Weights of a small image flow-matching model: width 320.
Rows from block 6 of a small image flow-matching model, named by matrix and row number. Rows with one number belong to one neuron. Each number is 128 + 24 x the weight over its row's rms, rounded and kept within 0 to 255. All counts start at 0. Numbers have three digits each.
Before each neuron's rows are labels from the 100 images, of 14848 (inputs lightly noised), where the neuron reaches its highest value: "place" is the part of the image that holds the peak. Only what is clearly more common there than usual is listed. The data: microscope photos of single blood and bone marrow cells. In brackets: how many of the 100, against the usual share in percent.
# fc1: MLP up (model.blocks.6.mlp.fc1.weight, 960x320), inputs 0-159
# fc2: MLP down (model.blocks.6.mlp.fc2.weight, 320x960, transposed), outputs 0-159

place: top centre (33 vs 9.4)
fc1.75:141164121122111084156098100119120132132152123110131146125151149106143090142115130129136190109114128117152130113110169117139127141122148152170148158127101139125093131129189110143161126122133204147141142120088130128137105121119111163091102118129120144123117155159133115126137098116129120102118105148116124123141091127121071131161101119114134135116128116128137117118114114101122080116173166129146137115071106148117111174201136127101130131130104135150170125117106130125196122133102140
fc2.75:133130108103111152123102145127111087119108132105132129106142127123205131124144114101121088124138113116087104170108127165136138141141123143121091128106158181138131124154124109145144140146161169140152163123121154160156126079146137147143131114120127148139168116077149167172128165147104131103138127133147136132111158127107177117139112077165097124169136124132132133128117119099121118127100159119123085147124151121119127131140106160149121150131118101099140097131146119150118112124126180

place: centre (63 vs 6.2)
fc1.607:149193116106178116120082108129138135131119126087130122134126130095131111107136113106125117109133102130114120099144119102057167128138095125102114130140109155087084099122137144130117101146153156126134055135147125130101143145111176118138132159123134117108121125117148116151114104136132157147154109133154145134102116139101124123152062157096119159131112128121110159138110104129125109143116133133128135119152102140118112117154139093144150129139106143111111121134116114119141106137167158
fc2.607:151174146138156140123117090135097106139101137130132139149135143092112125111128128104122146112143117122135098134105127109184074118118134077120128137127144070110162136110108111122151097127104144119090052154118098086117110175146077123104117086112110151149145126102165184143122148120133156166091134109139131127136101090111096133138113124084126123134118148130144140130134149125138119127130121087131136133125100105112159136169137130094145119124094150108145138124139124143145127099139142

place: top left (34 vs 14.1); middle left (25 vs 9.4)
fc1.438:167162106114128149118108114069117122121148097139142108120133101146110093114131134111124141147116139134209120105135098149129135118122118137121152106149100133127124139139110095128102130129127152106167146123141155106141124064110172113101144131134136136156103156082137185097109119189115127128187142074123131151115056134137133132137085108183112124123103117096116141132125108124111131111100159136130092128120139119103130136149117148107137121119118141116137152143154151118138168144173141
fc2.438:081116125113156138096112151156134102134091151136128108129108134156167115135087138139128125169164117156107114088132147135171126141143129209110098116151126106113149130132153138190167114114122139094138065143167110189150123058102170120150123162127134129110156137153142178111146112157140155146174121154108126187118159115102109131150171142135129123150120083118118113122125120107129137106095140177131093101130127112121121113152135121141130132089116130135137141125141118135119093147094135

place: bottom centre (69 vs 9.4)
fc1.671:178153094153137110092126156147125129122094100138185154099140119090090091127139129179108143134115103152132093105086130126115170144122129093088164175129132150142175154143125113140116111129134130118074086172119125098145103107157131174166181103126122126108100110144128061161139080173097122122147152090108130175135142131139121157145081101108146099116089097122138118103129129164111147169126102171143082119153113143109129140154126131107149146162103130115127149130137091089104126140162183
fc2.671:114126110144173139114109177106086149128142136109135105102132127135137118119119119141134149082140166178100112147143141128177148129147149107156127155123114092141075126098100136120103112113124128128154110122153146132142117144117195193153146120102123122143114187180138150155119087056144136108139122124139139151115125143120130108123087153150111129110114117156158109142154159142141146145125116130129136089119109179186171133118131138118153128175135142136139153159120102136175132145122147

place: middle right (36 vs 9.4)
fc1.414:138124097089140121160121132165115089138154113075112125130131145088085134106118123127125179114148120144127130118125135147111094100130097181106139115133137143112113128111176120162119137148144149139095127158155154165115123128127106130106175155108136058127130103143143108179129128135129134158078091183124130118149088151134126116119150143131133145114091138088131122159118140137106143147124147126140076118148129132077119137130133137098156123145168164116118157085122119107076146135106191
fc2.414:092125140175140123139123151136152140119130139125113107134088129107032122105098126146125069099107132131149130147103137136143175129125134197161114128122150174152112138111143109127129140120117124120175154149158138145153120124128114109136111137149121110120135145128112169081120117128116161211185125168144128139121174131140107108127099154080127130110122135106128127130118079148129148116120129175124142123152132124144104152126111107113128120148138134135143110178133120140184136122144121

place: middle left (37 vs 9.4)
fc1.467:148118213145135147074109133164122114143118132129148138153128116127115127137123125102136123133161112162117136167147098163103117135066106129093121117122148107174138191116088150106143111100127085136101127134125139113166077114119110162136131167139124132142089123130166163135167100126152160123163102167113141115169127155126120190127147094134126150128117163113139140071147141131110158124097190138149139122104135102138143173095117085117146121070148125108146064160117107119135147119148144
fc2.467:147105057157183121106140101149115166110120118136136119145076133118105150126069112155129140126174131132119126123074105119131142141122103126188134153072129140119124137127139119130125117122129094154134133171114112086126144101115143159101104070117126148112133099137180116130100147127152124125131077161126153114120119097147127171131149130133115145136124121215105105130111104138123126157050153137145142101111125171112108153115116145124129105128120109117081150104148133106113138148119137

place: middle left (32 vs 9.4)
fc1.602:104169124114109103118106111146134089139156131109125118135137154135113133126106104103133142124129117151135118121138128114135131138125105164128132156110106158128125068134127130150113138121091146143146103123149105137152100133123160176107148187148098112125128108133100156119092144118125098096123144112125121122117079132166135094123147152128125180128118117093108131134092162126122143121124136168139124082118109119095147124204114143132131081133140093095118114152133144136098127122139139
fc2.602:093167150157114148117160133126146145143125085128123151104132133146125178133149127135129099159093107151107135146131148116140119116123120190111101158123154109138147123155155133153143113127153138089127094137138067115139133136126108140164147153127165095087132084160139025092122127138108100095149125143135121094144165106124131156106144135165138163172144139125152126118107142132088144138163111160131116125121093066121132107113128115152166172118123140113089124052118107092123126131105131

place: centre (33 vs 6.2)
fc1.446:153164157142159144148152153129140116116153138129129105133100154083131098110140129134131120141177155128142143082123129147116124163145103117111150158166128134144129162126080132102160168131140091135110128134118106136177086112126138142129175151121100077080114164126157131151090084114148119126104165138137124126121101141159122148134122165127122132140138131131148145078133139127133107119131129121170128096145123142143149138123166123138174205081105119179106133118097126108115157138099155
fc2.446:147112148123156133141109171124114132128139131128188131123106189089155122115127131127124134142188143148127137144119150127136141113158131122097128120148103117122140127135152108165125138141059106123169117130121123141142137122134113145133117136104065105133121082146171149130157147153123131104139205141129128108090165127110126132145144117154089131109151123107132144099122134109118158105092118118182145139131071106136108134103170137133121129178130124177049168136126120138107098074107085

place: bottom right (34 vs 14.1); middle right (27 vs 9.4)
fc1.395:105150124121147159128132119118126139136155120106188135058133120102126150113117140121121139121135110121146099104116128136083132138139095093105132106119119102134138153139155182185135131141134232102095182145125116097139099131123087132175151115102110133153106107131120067102151135085105082138129145115128127125129131132122103137126144146184121096127123138147152129120153104085123102133120120066167116125125112113132125122167116049129170151090143118174157161124097108103124164123133143
fc2.395:125144135116120114111138169179141159148157148106161104099095157142107112116122112124128154127149110121097125166086128191164086130116139081129099123137110166156162141116140097140119130154105179163147186112162126058124134082192176151122131125113135144115094149140155111081146101172153095134157130123141135116139092095171133119118121132204131097096114115096134136120148129137111118124152125085123158118154085148153150136098096133110097118201131119109116078144097140155124131101142095

place: top centre (45 vs 9.4)
fc1.167:121073120131149124125097082122172153129154127114107119150150160120103122156184121127139102128147144133171137105134140145102105129162138120171110131127140131133153113130159102062177119122116135117145176102145183135115134118102129150150127164155117172132106108094130155129129152183131139111084133131134125128106103133131170138115154120157134112135137150121121117113123150124124113121096166110115099092142175121115133154137133155112083176117165090109129138085177183121110119151127143
fc2.167:129088114134134133147120129119142142141136148130156146122125105140081156119080131130133216095136114131094144108122138166166118116105133101132140151121094088109076130140134123156120130127127100107126204124137119154120140123125146142078131101116115153135129117149118136148125115092129151133149110135146114141144160131127097090127146125163122081138098110126117122129137157143123125147122099093109145110112151133132150110126134118102126134111128108142123115127138165107129108138126141

place: bottom left (40 vs 14.1)
fc1.205:131158098129153123116117086121158100128138084096157155113142166103063129137104145137124201153138106135145091104117139185145096116144121145137142105135148146122157134128136116160119143147161156118140105155105128210141116081135109183132149130114143093099108120146149101088157112168135078169140124129130144081138069116157112149130141149113149160112127101113115120141129159142094136126122125151127091138126120134087140111136092120103124154113139135154143154150131108145103123129149114
fc2.205:142127141132120146095118156127137147142131146084136137132128094137132132140142133114136074100114117137158134138134106121154176148138098130148099158131144144140194137112156161110148115121133158149136154135140104087133103158152151131147118144118121103102148100182100127107133165110115110077150090156134121115121110088149108145130137116117139107157106120146126153134123131098104107141122116124142075164138138128135136118139171159172114115136140146142147098058111122111101162132140167

place: top centre (33 vs 9.4)
fc1.49:154079107141147131098129119095107097127103124140130146170119158093179177115151123113136109100120147115115138124131140139114144121139132151137134119114101127125109081127120141104154166114126099123161149129154155142125136122095110135105108228158097152127146156100116152066148083082149138086135136100137120111130151149113097139098139101113127135143182150125117138150115156131101119149093098146121118137198155103140145108110117142116091110156144153145143084107167163140180113114154141
fc2.49:124133101122122130095143150142146151116122116134124166114141138128164111081094148129159184102130097159122098120137130154067090130111112174143122120160105179147141154152141141134175119117126129170102170128122107148068106115116090147121144078127099171123127115150135115105103163180127131138148093101133116197136112105111160140116128112127088102125165099121118115114091131138124126169093120169139114131134129135113116100118161113132128108091142097113131124102180164131125141136116147

place: top left (33 vs 14.1)
fc1.80:192115108090144135114101114162137151118174110115131126151120116103072142117128123124115162119145117138155097119147118176091157141128126131078126133147132133100163144106119120088134139142119168124133144148139169112157113099130171101127128137121127127153110067074130155082139097107133109140136126081145130149137099209162161127135113130188144184140145119096127153134114162170121104110137171129127106096098132115121121123139125137108177091151155167135120125100116140112093125154135177
fc2.80:114162113139131116133118138153124126113115136136113129145122135182109143161139148141110057066137116133129143113101121158141158136124128170125124148135139117115170120110117168129122116098134120108163051127149118188134128163123145155153126205133126128102129167189123104138098125090120153118120102148104111146107173127114128127137104143112135111118112124134119106141117113152143141143129123210120126118156137142111111158118146120146147137120107135140106137143145135112122143102109071

place: bottom left (36 vs 14.1)
fc1.345:179146112119143119122121122167142078134115151129173136105157148116111121127124138143115123129123099119110105117097153134103155130136132159129137167142101136124098112136097145116165124149144148122141091165155145159116119078165128105161160190082143119114127132173143089112119125093120093187131113106136129091136133131139152122131134124120105114122109100138142102136134136147108127134113142132144126136142119108145141150137100139143111120098113159114155125135161100106088117131133175
fc2.345:175133109113107119126126119147154136162133149144150126134133144080083146110098125129143153154124096112128126141126127106162093122102140108143125103129133139165173135120114137166125102115133151130143136141146132145120123164140087073164126120112132153093109136092140120122089118181159187207129126088155116081134154147125106103137131137166106109117140160093138105110118117165150136160125108114106123153151120126136134127121129124127122108128136117142117156119114147131127117151144107

place: top right (38 vs 14.1)
fc1.166:090133159114097125143114127170133124143186135096146106152095117160161139134117137121120160090139126128161093110128109137144137127116123130131099146144131125129093154133127122151176171148122153093125148113151120113127126072119131164113152106108144141110130118104112132115100140092133122061132130108116137136072164182097092136135122119083135101124178168139137155153174130134153078140108128118120148127099116114154115143141117097149154154106116145143142120148102150104119126138149130
fc2.166:101107125145149131150157107141124153131164116119134130129148103170135130136127102126139100082078109115138117109124095116106084138109108117108125110099147202132169139136102150149102080132163149107127115135141122109094113095124146160117118182114158118080130124189135115090124131168124108075132192155096148128123095152115156177123145153130118135109131143145122141145108159111131162146125096091155144110122135130101105105124127124116124127141127141131118189079110139130077116161159120

place: centre (55 vs 6.2)
fc1.257:180148124120158134148131129100113122120132117123175126126119106190123111130089149113125129226116115108147111090116138120163144126115111098104165122133139112112140157125110134140115144140123126137155123131142136135143125153105097132095131125115145113110111157129132133086146085120127166160205098112133127133131147138142061132151112108171121131125115126134119145119109144122097153144148127150122099160119148149124139132152133143124122124138113145135148127107125121105172144131101146
fc2.257:152126128105121131149147118166124148131151117108113146113146104174140109130132137125110215220133128157138124129116111063148097112130105091124104143137117145121157116109113101130118117136126089154166127117126142088143143222126183116122151111125161128098156153167135137184129148210136125063111152114151132116123107148151172136110135141167100118122100135131128150127128123097113135118123123167114115128123097150119124128089147157153148132126132118134160122118110136135140134134134158

place: middle right (29 vs 9.4)
fc1.680:142103130132139126129106149142106148142107148141113139128156150128111152115107125193144137138123170111127120095108096115124106151152117147130138106101126120101120096090171157082143131111117111144111132137086097124108110157139154119057129135118119097122120116178136136146169152172121122128132116115111132125134143120122142141109124112099128132138122126134134123115074135135123203147129096133165095152135146133127148156157113187111124135132173106124072116147117139126124094118072077
fc2.680:117112126107166087138126143122166107138139134127128142132078129139101099149132133144120105144140093128135149170127128099141132118142128135171160097140164081163140134127109122142132155123150064179108131131158140120111076157129119133188137128142149118099121120039127095140131093085121106115130129113124114109104124149151132099142125165151112121119161116078147147158135117122128092117125134103161121129131131152096132149123152133124140100152108128097103140127143131143182166154165182

place: middle right (28 vs 9.4)
fc1.766:149121118100116145102120083132124163140118100096156111100115124094160108100132119099140118113161110139100104100146116141076159101190129107105112101142111134098144123113111121118117118164157120153142105129137149086114116107133132116079147100128174107137114133159157133117144117176145101139138111158140131134136070166120123114160107112107116175133103130090103151158139219083103107140117141160121117127162169103101149125161162092093132130161151146143169138130126146126122128124097122
fc2.766:097123143159118131122112107134135105113154149122119131127155151111172115143159139116131083134118076152185131127132147118176115142125115112127133148108142136081168123117137129132092132176154113105143088139134088067175092120118150126110128117123124121129117125154112140102130116099120124139146136103119109105142151121135151093158134123097147197136117139140123159171135079063111130153116122154160163129136164151121128119150131178103162125107113097108114140087114139131156107096131136

place: top left (33 vs 14.1)
fc1.634:184125125116161155164104123108160147131126123147124168127129181132171104146142142111107111179172123119147070132103104176150142144116161166187106104132144098128098152116123073161111129165124105112119102131115163113133149185148124107163159093134128113151110131124190160174099092089114155104112152207115136112144114116101147149137164119127113090123088100111132132111097134147109141125147109116112129130155152177101179121128141134112097121160134107152119124095110078133106105149175128
fc2.634:150131127138123135133120160153108125162100120155103105128105139130138155132172121134166143166144107100128078122094115152089126164127123167145110128169126174139145119127136140140120146111149148143123084114143117081130117174161135133095117121104116143093145107156131099148145153153159116105138142153132144129144112137099121152142161116118117098102125140131138128121095113131113108185113164129131106088101105133105163121125143160099083097140159118071140137153168101115126110125118102

place: bottom centre (34 vs 9.4)
fc1.150:157170121129122111102125141136119095132147151135132135141157143115161078136070135109128125152113096137132078119149125128118104119088153108104139123139114155110157122129120117211113109127130102099137116145099130088126106091147149166100157120145160122105104112165121148198118114121134118164158158112137129099127121107136110131163113182179138148120098118128117123110121168099124112121111115116129118130148123143105116183127135116134145128125103102149132145120122100132134133141110194
fc2.150:102132104111142146175086127133148109115099140136154127172148109095180103129118147126145123163144156171122114130093110138156156124130150153148130133096139101125122125119110158128123130085131091114121075092125136103114122116108118168201146115143146113130127136107109149134113126133154130170093119127128125106056159155081147111134098152155138133104115166124129111148118116134128153128168095111135115164128125105138132141104134091129123134097086142118121102143101113146145138100127076

place: bottom left (32 vs 14.1)
fc1.549:135156122095148077131090102144134093144114121091132124143120136100103108110112112149126159135152097121116092118131132121096102128121150162100122137140139137096148093117146150117150127147119142118143147130137157179140122132131106151132121132127132109070094121095119132163132083159136172161116091166127125068125087169131160074134107160116135150121104146125116125160096176126098114185121151156117097098140141150091111169112147115139175099112150196089127098121169124131095119140118150
fc2.549:080117122167137126132147127124091144130094094110109129128135105100121119137143134124125150145105162139142138132103110133170150115119120126087159117152168096156193164128145141091141124143142108117157149127124097126171121116132081140153150137117124099148127149164094032123113108040087136167175121198147129159105118115129078136113117147131109116136149152149136120159080057128132135148129130170143153097105150115126139131157123102126177126145148142109129128110162119153202144143134121

place: middle left (56 vs 9.4)
fc1.695:129128097077133137090131136084096110114115094086125141142142179072151120134099124146119177155154103128178156112131128164122086089154119083115139122084105145117162123116128124140126177151109132111125082159113151105138120184121207158133139203135130124087107127120149148099120118159140102113143147158140134127112130130117121103152132137090126075138114086113119150125106156125125148122136105092095104126158128133115150140161125130135125132101151135122110102134148126133109098152134141
fc2.695:111116133115133134125116118160136116116146147130118113127139074084144139139126133130147040168129111114101147122124122117146164159135117126141151112181148108119105134149144143128144100137149141129110067127112127078131110162119065109088098046146132105152123128123129111226159113053123115140159036098138142117156106091089122121110149097116145087151140116135130125100136139118116109094125114109117130138111161108122116143112124124147120142152124131108137108104129122155105112096130135

place: bottom centre (27 vs 9.4)
fc1.543:093151135151114179128111124133151115140166123112179137134129139156084115108101109144150159118109138170156111129113150100148154154112092088118123119123155119126108119131147134172066152142146111137091112160178136096120090136148133139156158198099139101149135100148124108096136140124126146111123155144145105113141122114157171106114132138099126126138156149109109136132128171116112167139125103104145101151181115162130152144096135122126177129128140130139153153141104108112113139119090163
fc2.543:140121148127085131142140132148100121149128155138123120110122151136122128110110125099120107132150105143111167146101137179146082123075139103114136159149128125114215093134116136154140117110126163088127084118122098118164151162143119130136097104177131136118164145104117128141120149162156115144132115090152122101106105106122112125104114106208158097124140167105132107095136105130135100149130119094076140141119102129072129155126142139124130158095132134136153145106126147119118117128126130

place: bottom left (35 vs 14.1)
fc1.305:130134105155148120108122094177120161125105109139112161126162115097144139108119137117153124154123139131079075128111159131160145163117101116138129101106134113121118110161125150120106075115133077092146145141142150161099130101087122112166120154161136163116090135119110122149161101088103132147139101157127125138149122134155155136103135137106127142125110166113102136145132104150136160137139123159100098154149145119109101107126092188135118154130149147089169180126181137102131108114142127
fc2.305:128116104113149123072135146189131160139113076117117138127122199122112106127119138132162121142178101173162133104161146136121131130102112125120103192136122130128134140113114144163149140105133083130162152162141136141117157101124166089076148113114201135119119116147104089141105164174140125156149156143130113100120135098116106128136125116101124124127136131210170131101101102144138120089187122144090136122171123122120147116146117124165118203132143118144155115156124131130134146159108151

place: middle right (32 vs 9.4); bottom centre (28 vs 9.4)
fc1.545:169100120114159115124152160148138143129110111117159161141170122152136174134110134174117089124161112127090134132136133151152149139142143147119130136128086116122121137133134135171167146141136121150073129127131142132100102126156081117160144144079113114148111109188147094163160075120120118134052154084115119127136154134141140104120125122133136186133119104136128115150116131146121100156140094186134135106109120102161145125145124137142129135103143124161110160113143097127128141131158102
fc2.545:116096129136120119117109118156125124120126128135123111138113115161138092136165132145120235175119134109138122128136129170175105138116131195119141095121139132139188138126114164121146134119124135131152148140169148192134121109101163144119103139138123090111126147092122155121153123115125139124186110035106136161130148133093107110130135150153127170124144106149126108113133146152124144123131135188130105128160131124105145115149140112163144142152131128112130104180116090154140123143121186

place: middle right (27 vs 9.4)
fc1.228:133102120107147105137123112159137126114170138117132094134197142148119152138151133149124122134153128126149136102117159136193093107134143111156121124143159096138144094150153083134143141105125128123111124127140140087106100166153144148142116131095120136164112126138114125158163104118129157170065135116116112112097100172167124113120134124120110125116128127106129089105106109124114146128079145123131083111130124117125093149183136209114102134111165151118118149111166194148114108112153150
fc2.228:105105137108095147151138108119144148111112140117126154157111106164076141126102121152111153197110118131156115085083100131084165112105099090104109118152093181109118164141138131123127117122092140124097116155131117181108115164109135122084132168138122126099131141125137160117127135115111159196166138130116139068101172123122164150075132150128114111152110121116101105150103101135134122169138130172127136120116112131130098136154117081113087126134148144163145188108171147095126123091124144

place: middle right (34 vs 9.4)
fc1.519:164093092140134092145139133125134139115094132149139136138177131103130117136127135138112135154113150131092159104102154160137108157134140139148134134096174164120124140136165126144109146119108181115089109129140119148122131127118078117180130110099095159162130101123154091172158106120111124193094161119117113171141068135129104126128120146159131120134134130121126137153122080155117140127123134123133138124117139124125125102180125207142108133127135079110124173138120159104130128121140177
fc2.519:106104119124145111138137143121161128119126141111147141120095119099124148140104113121130122177083145129123120116127107198101172130119142129154111105125126124135191124136126144104119109124110143124152077090130129056090140139134162133081139124150113135138122186153151082159097128124092115169123124093117162097134203124139134113118140103145126105109117140096150123145144124159117167125106113100127167125103137122172148128138114135133117147117133128145117161195109156121142147138112110

place: middle left (28 vs 9.4)
fc1.340:148096117122156130136148102083137147140127117134122125155124113147172116106135121114149068119134146140161129122132125137051125094118130133101128155124112157108108127110114132126105139161129104127122108127138139085131139080133105112136138134126150120140137129140171142086131130124156125122154145127152123152127079137117140119149105112098133125154138107105112165143151147162104128099134129107117130130168181104146166130203152149121116148132148131153154131164112129123123106171106104
fc2.340:111162124154113122155110155138122152127124103144127141128144154116205154131126129142134118109139101112140134154142134074181069138123120025138129143152118092111166125133139146121144129121165140134122125104123167131144109088100153132122115163130119117149124108137139109130164106119130098146116069062127093134154130128131162135122140130175147098142124119114122140119123176115128104148122111095130109136140121112128146097074136177100146158144118111137147113031113104116110129146103160

place: bottom right (32 vs 14.1)
fc1.7:158131156150133128072098152112153133122131131098116146136166143122103097151142133153128110101155134142123119143146134201129102125115150132090090130098102080129128115120154121186128139135129116130140152127151142111118132173137112089119131140118112117149121093139157059160131147169129138139125182188098130191125129142154122125165100143154161107118141129125121112148070110113102096096140103105157102112160141124149136156129158139153143141096127070131119108165123108095131110151123131
fc2.7:134138152119152143138102144109136120132136137162111133153149124120145121125103115115112131088169149134167143140096143131143114135128149129155158120161145066145153155158118128156132110161137120143069136145121138129118089178140113123154120145138122137142125129122139131138149089066098192117127112221109133086136116149143153124147112167177119111147112115125119158169161085110119110112129112139142151113099125124123111078157157162102172182134109111107140126123123098153139130112074200

place: top left (33 vs 14.1)
fc1.742:132106124110131119129106146103142146141100103129134124119144086128152123156153123145119123110145110128110125127135141194192142143119106142107127148143117121138180163135148136151144116135117110164125102148114140079105123114141191164176153134121119132171118112186140115167108083094132098147090139062127130162102081145124093129137110115165143089142106092130131083102102101107113117115113138142158126076141115119119144128177149148123125116107142100131143160129161155069134139129149154
fc2.742:095108140126123122132117113106109136129118129130104113132105150203142128117092123161120162118093108112117121117157125202060144138102160154133115126124112172118144137114137122160130157122155130144123097122094139101127165102124094186079126172158126151038111137148135106062119154115148173120172144096136107084162198123112124151088120113191118114126113130110098130102135136163131120123122149176103145116117124148110151145154112135114121108165111124126132125109166140106107163122153087

place: centre (34 vs 6.2)
fc1.531:150093111114144123119139110127141139134142117115122098076141144092079129100135109148139112128165110142150133103157124171122182093142146150129091131143121103098077127096116096122146128118141107136136138126120150162137155107172117158145140148129152108149133144158170098122153136161146125154119138113163132132102194129171067144149117136106093196147119106096109110145106146145112132150140141094088113127144182144142145140097133124121098181149145121129138144088175131136106082155136160
fc2.531:142075127134130126133132112138130134114136120133128133035142124113069123141133155136139146114125127114120121111132149169088052140131114124131146137128123128090120119123117155148128136097127143125110102126118112176112102098104151138069122106116114118116113124115110084109150149132125157112122140104107116110123085113113176130116099116123137204130120127135102103144119118107152128116131117064166137133109158118115099138188105136131105137120130143123118135132153143134118118121152123

place: middle left (33 vs 9.4)
fc1.647:156146124120170103122105119093149115131109091132134110114112182100142137120170125125130199077145123141196115112115151130138078128150099152161147156114131171134112121129126123071145133164119133191150163142133137140130133060113170143121158128099118109147118123096123095107130129143127131111144108161130130125085093145124131105111158143119134137134125131109122125160111121134106119139127142062135085128146159136095114122149140119116134133140128107082086155166162162138100113134153130
fc2.647:119107111126172129108115113134127139138134136135141132158125137160121144134134126119106067073135125131089124106141139170135157159124112241104135112158112149125104141127140123186140149146151135125102134118074136167116157039143151117126129133136134133113134098160138104103128119086109169113124123066120126155130141115127124105127170094147128123120119095131143127127123131116113102134105128059129150122152158112142132114095106182135106124120133124098072136111152138135093115104131137

place: top centre (29 vs 9.4)
fc1.764:111142107150142139113101099084126160099088103129154138147149133194133090137147160134115117171118092137180122108097138124133135148143103101166127125114103153165096137145154142139136138149133132120129082164140124094108109129105075162132141127108111137122107109165135091127119102191096107143196172147093144109089119113141060116149124118156122114104123135115146163140129117117121137147112101149154105121107128162124133140198119140116104131112124107174143139130127148080139124121120171
fc2.764:129134131124123177113104133152122129097122110140128115099106134150101119109111095129115056136156168136059113144135115145120107125144133108115127123108125078146118103134148148116141134089139100065130114130124149105153133148099148084093142128139104121152107135105125163060115100107145166151130124142129188159127109168099129121127119131141140124106113120125144138128136092111132143139160134158122134135136109103078131141112115155137094193115120131147155101137117111134127111110147136

place: bottom centre (40 vs 9.4)
fc1.247:130152123184163104134121132087120148132079121125144159109143118127157104133102119158141125126103112121145125152133119134102118127187096097143126117156124134085128133128115160125125108152137133136093122113175121167106117150115157171142127147093134136092087091112124124126139097148110101128138113093141146111148169155098167077147111114121130133140105089125115137154153150109108114121128127120140130148135127137092117149087138088133160111109117131130144160094117110126134108146142134
fc2.247:154163089164121139168107131108130113116154080127168115120110156087154130137157133104146123149129149131099137142167122143106140130148123110146114099178158099116117141151123113143114170145152146113086139093119132138145121144110117164144144142135130109162128141141083106078117094108095172131101177093136100177171066136135106134120121171134135164138113148130145120154144142116131161116083126112130148142125148143153120133115128115096167203103144133091166105138138120152174106117121106

place: middle left (32 vs 9.4)
fc1.486:088168139109101170099095117138133142127170118117172111132135146071106114118125127130109120170137103127123116130142086173142125124113178162122133131168091190132118143157153102164103151135145076096098129143133156064145117106154109183132132104115147120162159133103103116108131099116139045096150079165131143149086137147111100147137095124100119134140134091094121122100151119144116150141128176134093162146132099129129155102138109148127118148125119138147164155103113134091124112142108141
fc2.486:098135165115095162110127129108131133102137098087149135126128064093125105149102122155125145157118086114126095111153133118082140124120169153096100112114116069121144101106145146117148033133134090121093094134155120094113143107140144183106127186136149106136131126153114116129135124136114187108123114145090122102121144142114140083127109158120119086138099119130125157120168145093104130120147132136108119121134115134164118127119146100129130155100141126095178152117095101155122094150127116

place: bottom left (34 vs 14.1)
fc1.420:174172125127136111160119098075111145133174115096136135142121142154103118115116117131122134183124115134179102101131147133164109118165121099137149145138140128127131127103109105133151136167125154155156136124130188146107132108137108133162154128122131113139125135103142125126148063172106105156139085140149129089116084129127096140135119119127131129132111117121116126107127119134095094128097107139111093123111132140091156141113117127121151132118101130086136141091161106135102123122139135
fc2.420:105132128095126117115148132170092107136156140099134118147111134138168153137112120124115101056136123128081130116127088128165178097152127077150127121131142188146172141127132117132132107143127098144126139132130137094094134194139051128181133164118167156134081137097117135137114130112160094066144136151132126119134112094141111114108144133076114142113116126128134127083137089125124152135124148114121127111129165119150131115178127145158119134145122091131114128147136154118138116111095116

place: top right (32 vs 14.1)
fc1.363:131123155135135140116128128087175101120112138119123156131143133088139116161123132143121149126112159160159117128122118124162181136133109136125139109152113107146143114128113093106091140115138163152098169130192139107114127147122145133149123106108105125152109076092118090081133154169129128153132108142116137145119140113130141083135151092173113151117149136147131128134138158125129113137143076126127104102114139131079137113154190131120141133164141113166148161094112084093106139144132098
fc2.363:118136126122140117117151156150123147133119099141121132115148113107127160121122135135128129181150130126098134119129140163175060115170166173105147141106157111145111103118168131156106127142163103116141158119120138160107133139133117153140157144100124151119087099108132168102098124151123086133134164102130139163142147158143149124151124122113113192111169114140136136114121100163116113136119140124114119082110146139150127133131117175118127164156109102125089102088138128102125145149126164

place: top right (37 vs 14.1)
fc1.494:100211139111129147129134126111116131132200141115160120114137112153115140132120136120126153169144130119069092096148109137147090119143106131132115103132114136112123154118122117133102160158159106138118153139075144148101118160155087184109148128111147089176147155111135122169148115122122096062162109145131136121119140100141166144142063123133106161142143113124116148155136185123122143139105119184114124114118110130100142150108130092090150129156129161133160142121103085126159128143123126
fc2.494:126196115134155130128108122133120100096154134133109108069121135194111100143147141127127106102152123116226113125133125142057167134131157097133114106144093111130127126118112138143132121138142112125100181111156139136113125196137069137170138125154076080117122079151117104130140152174150144078074135119103130130100103120120084151155126135157148170149121112130141158137148097147123123094145150189114133141129104126104109105171125158140156108124102129113123116159100058126134140129138134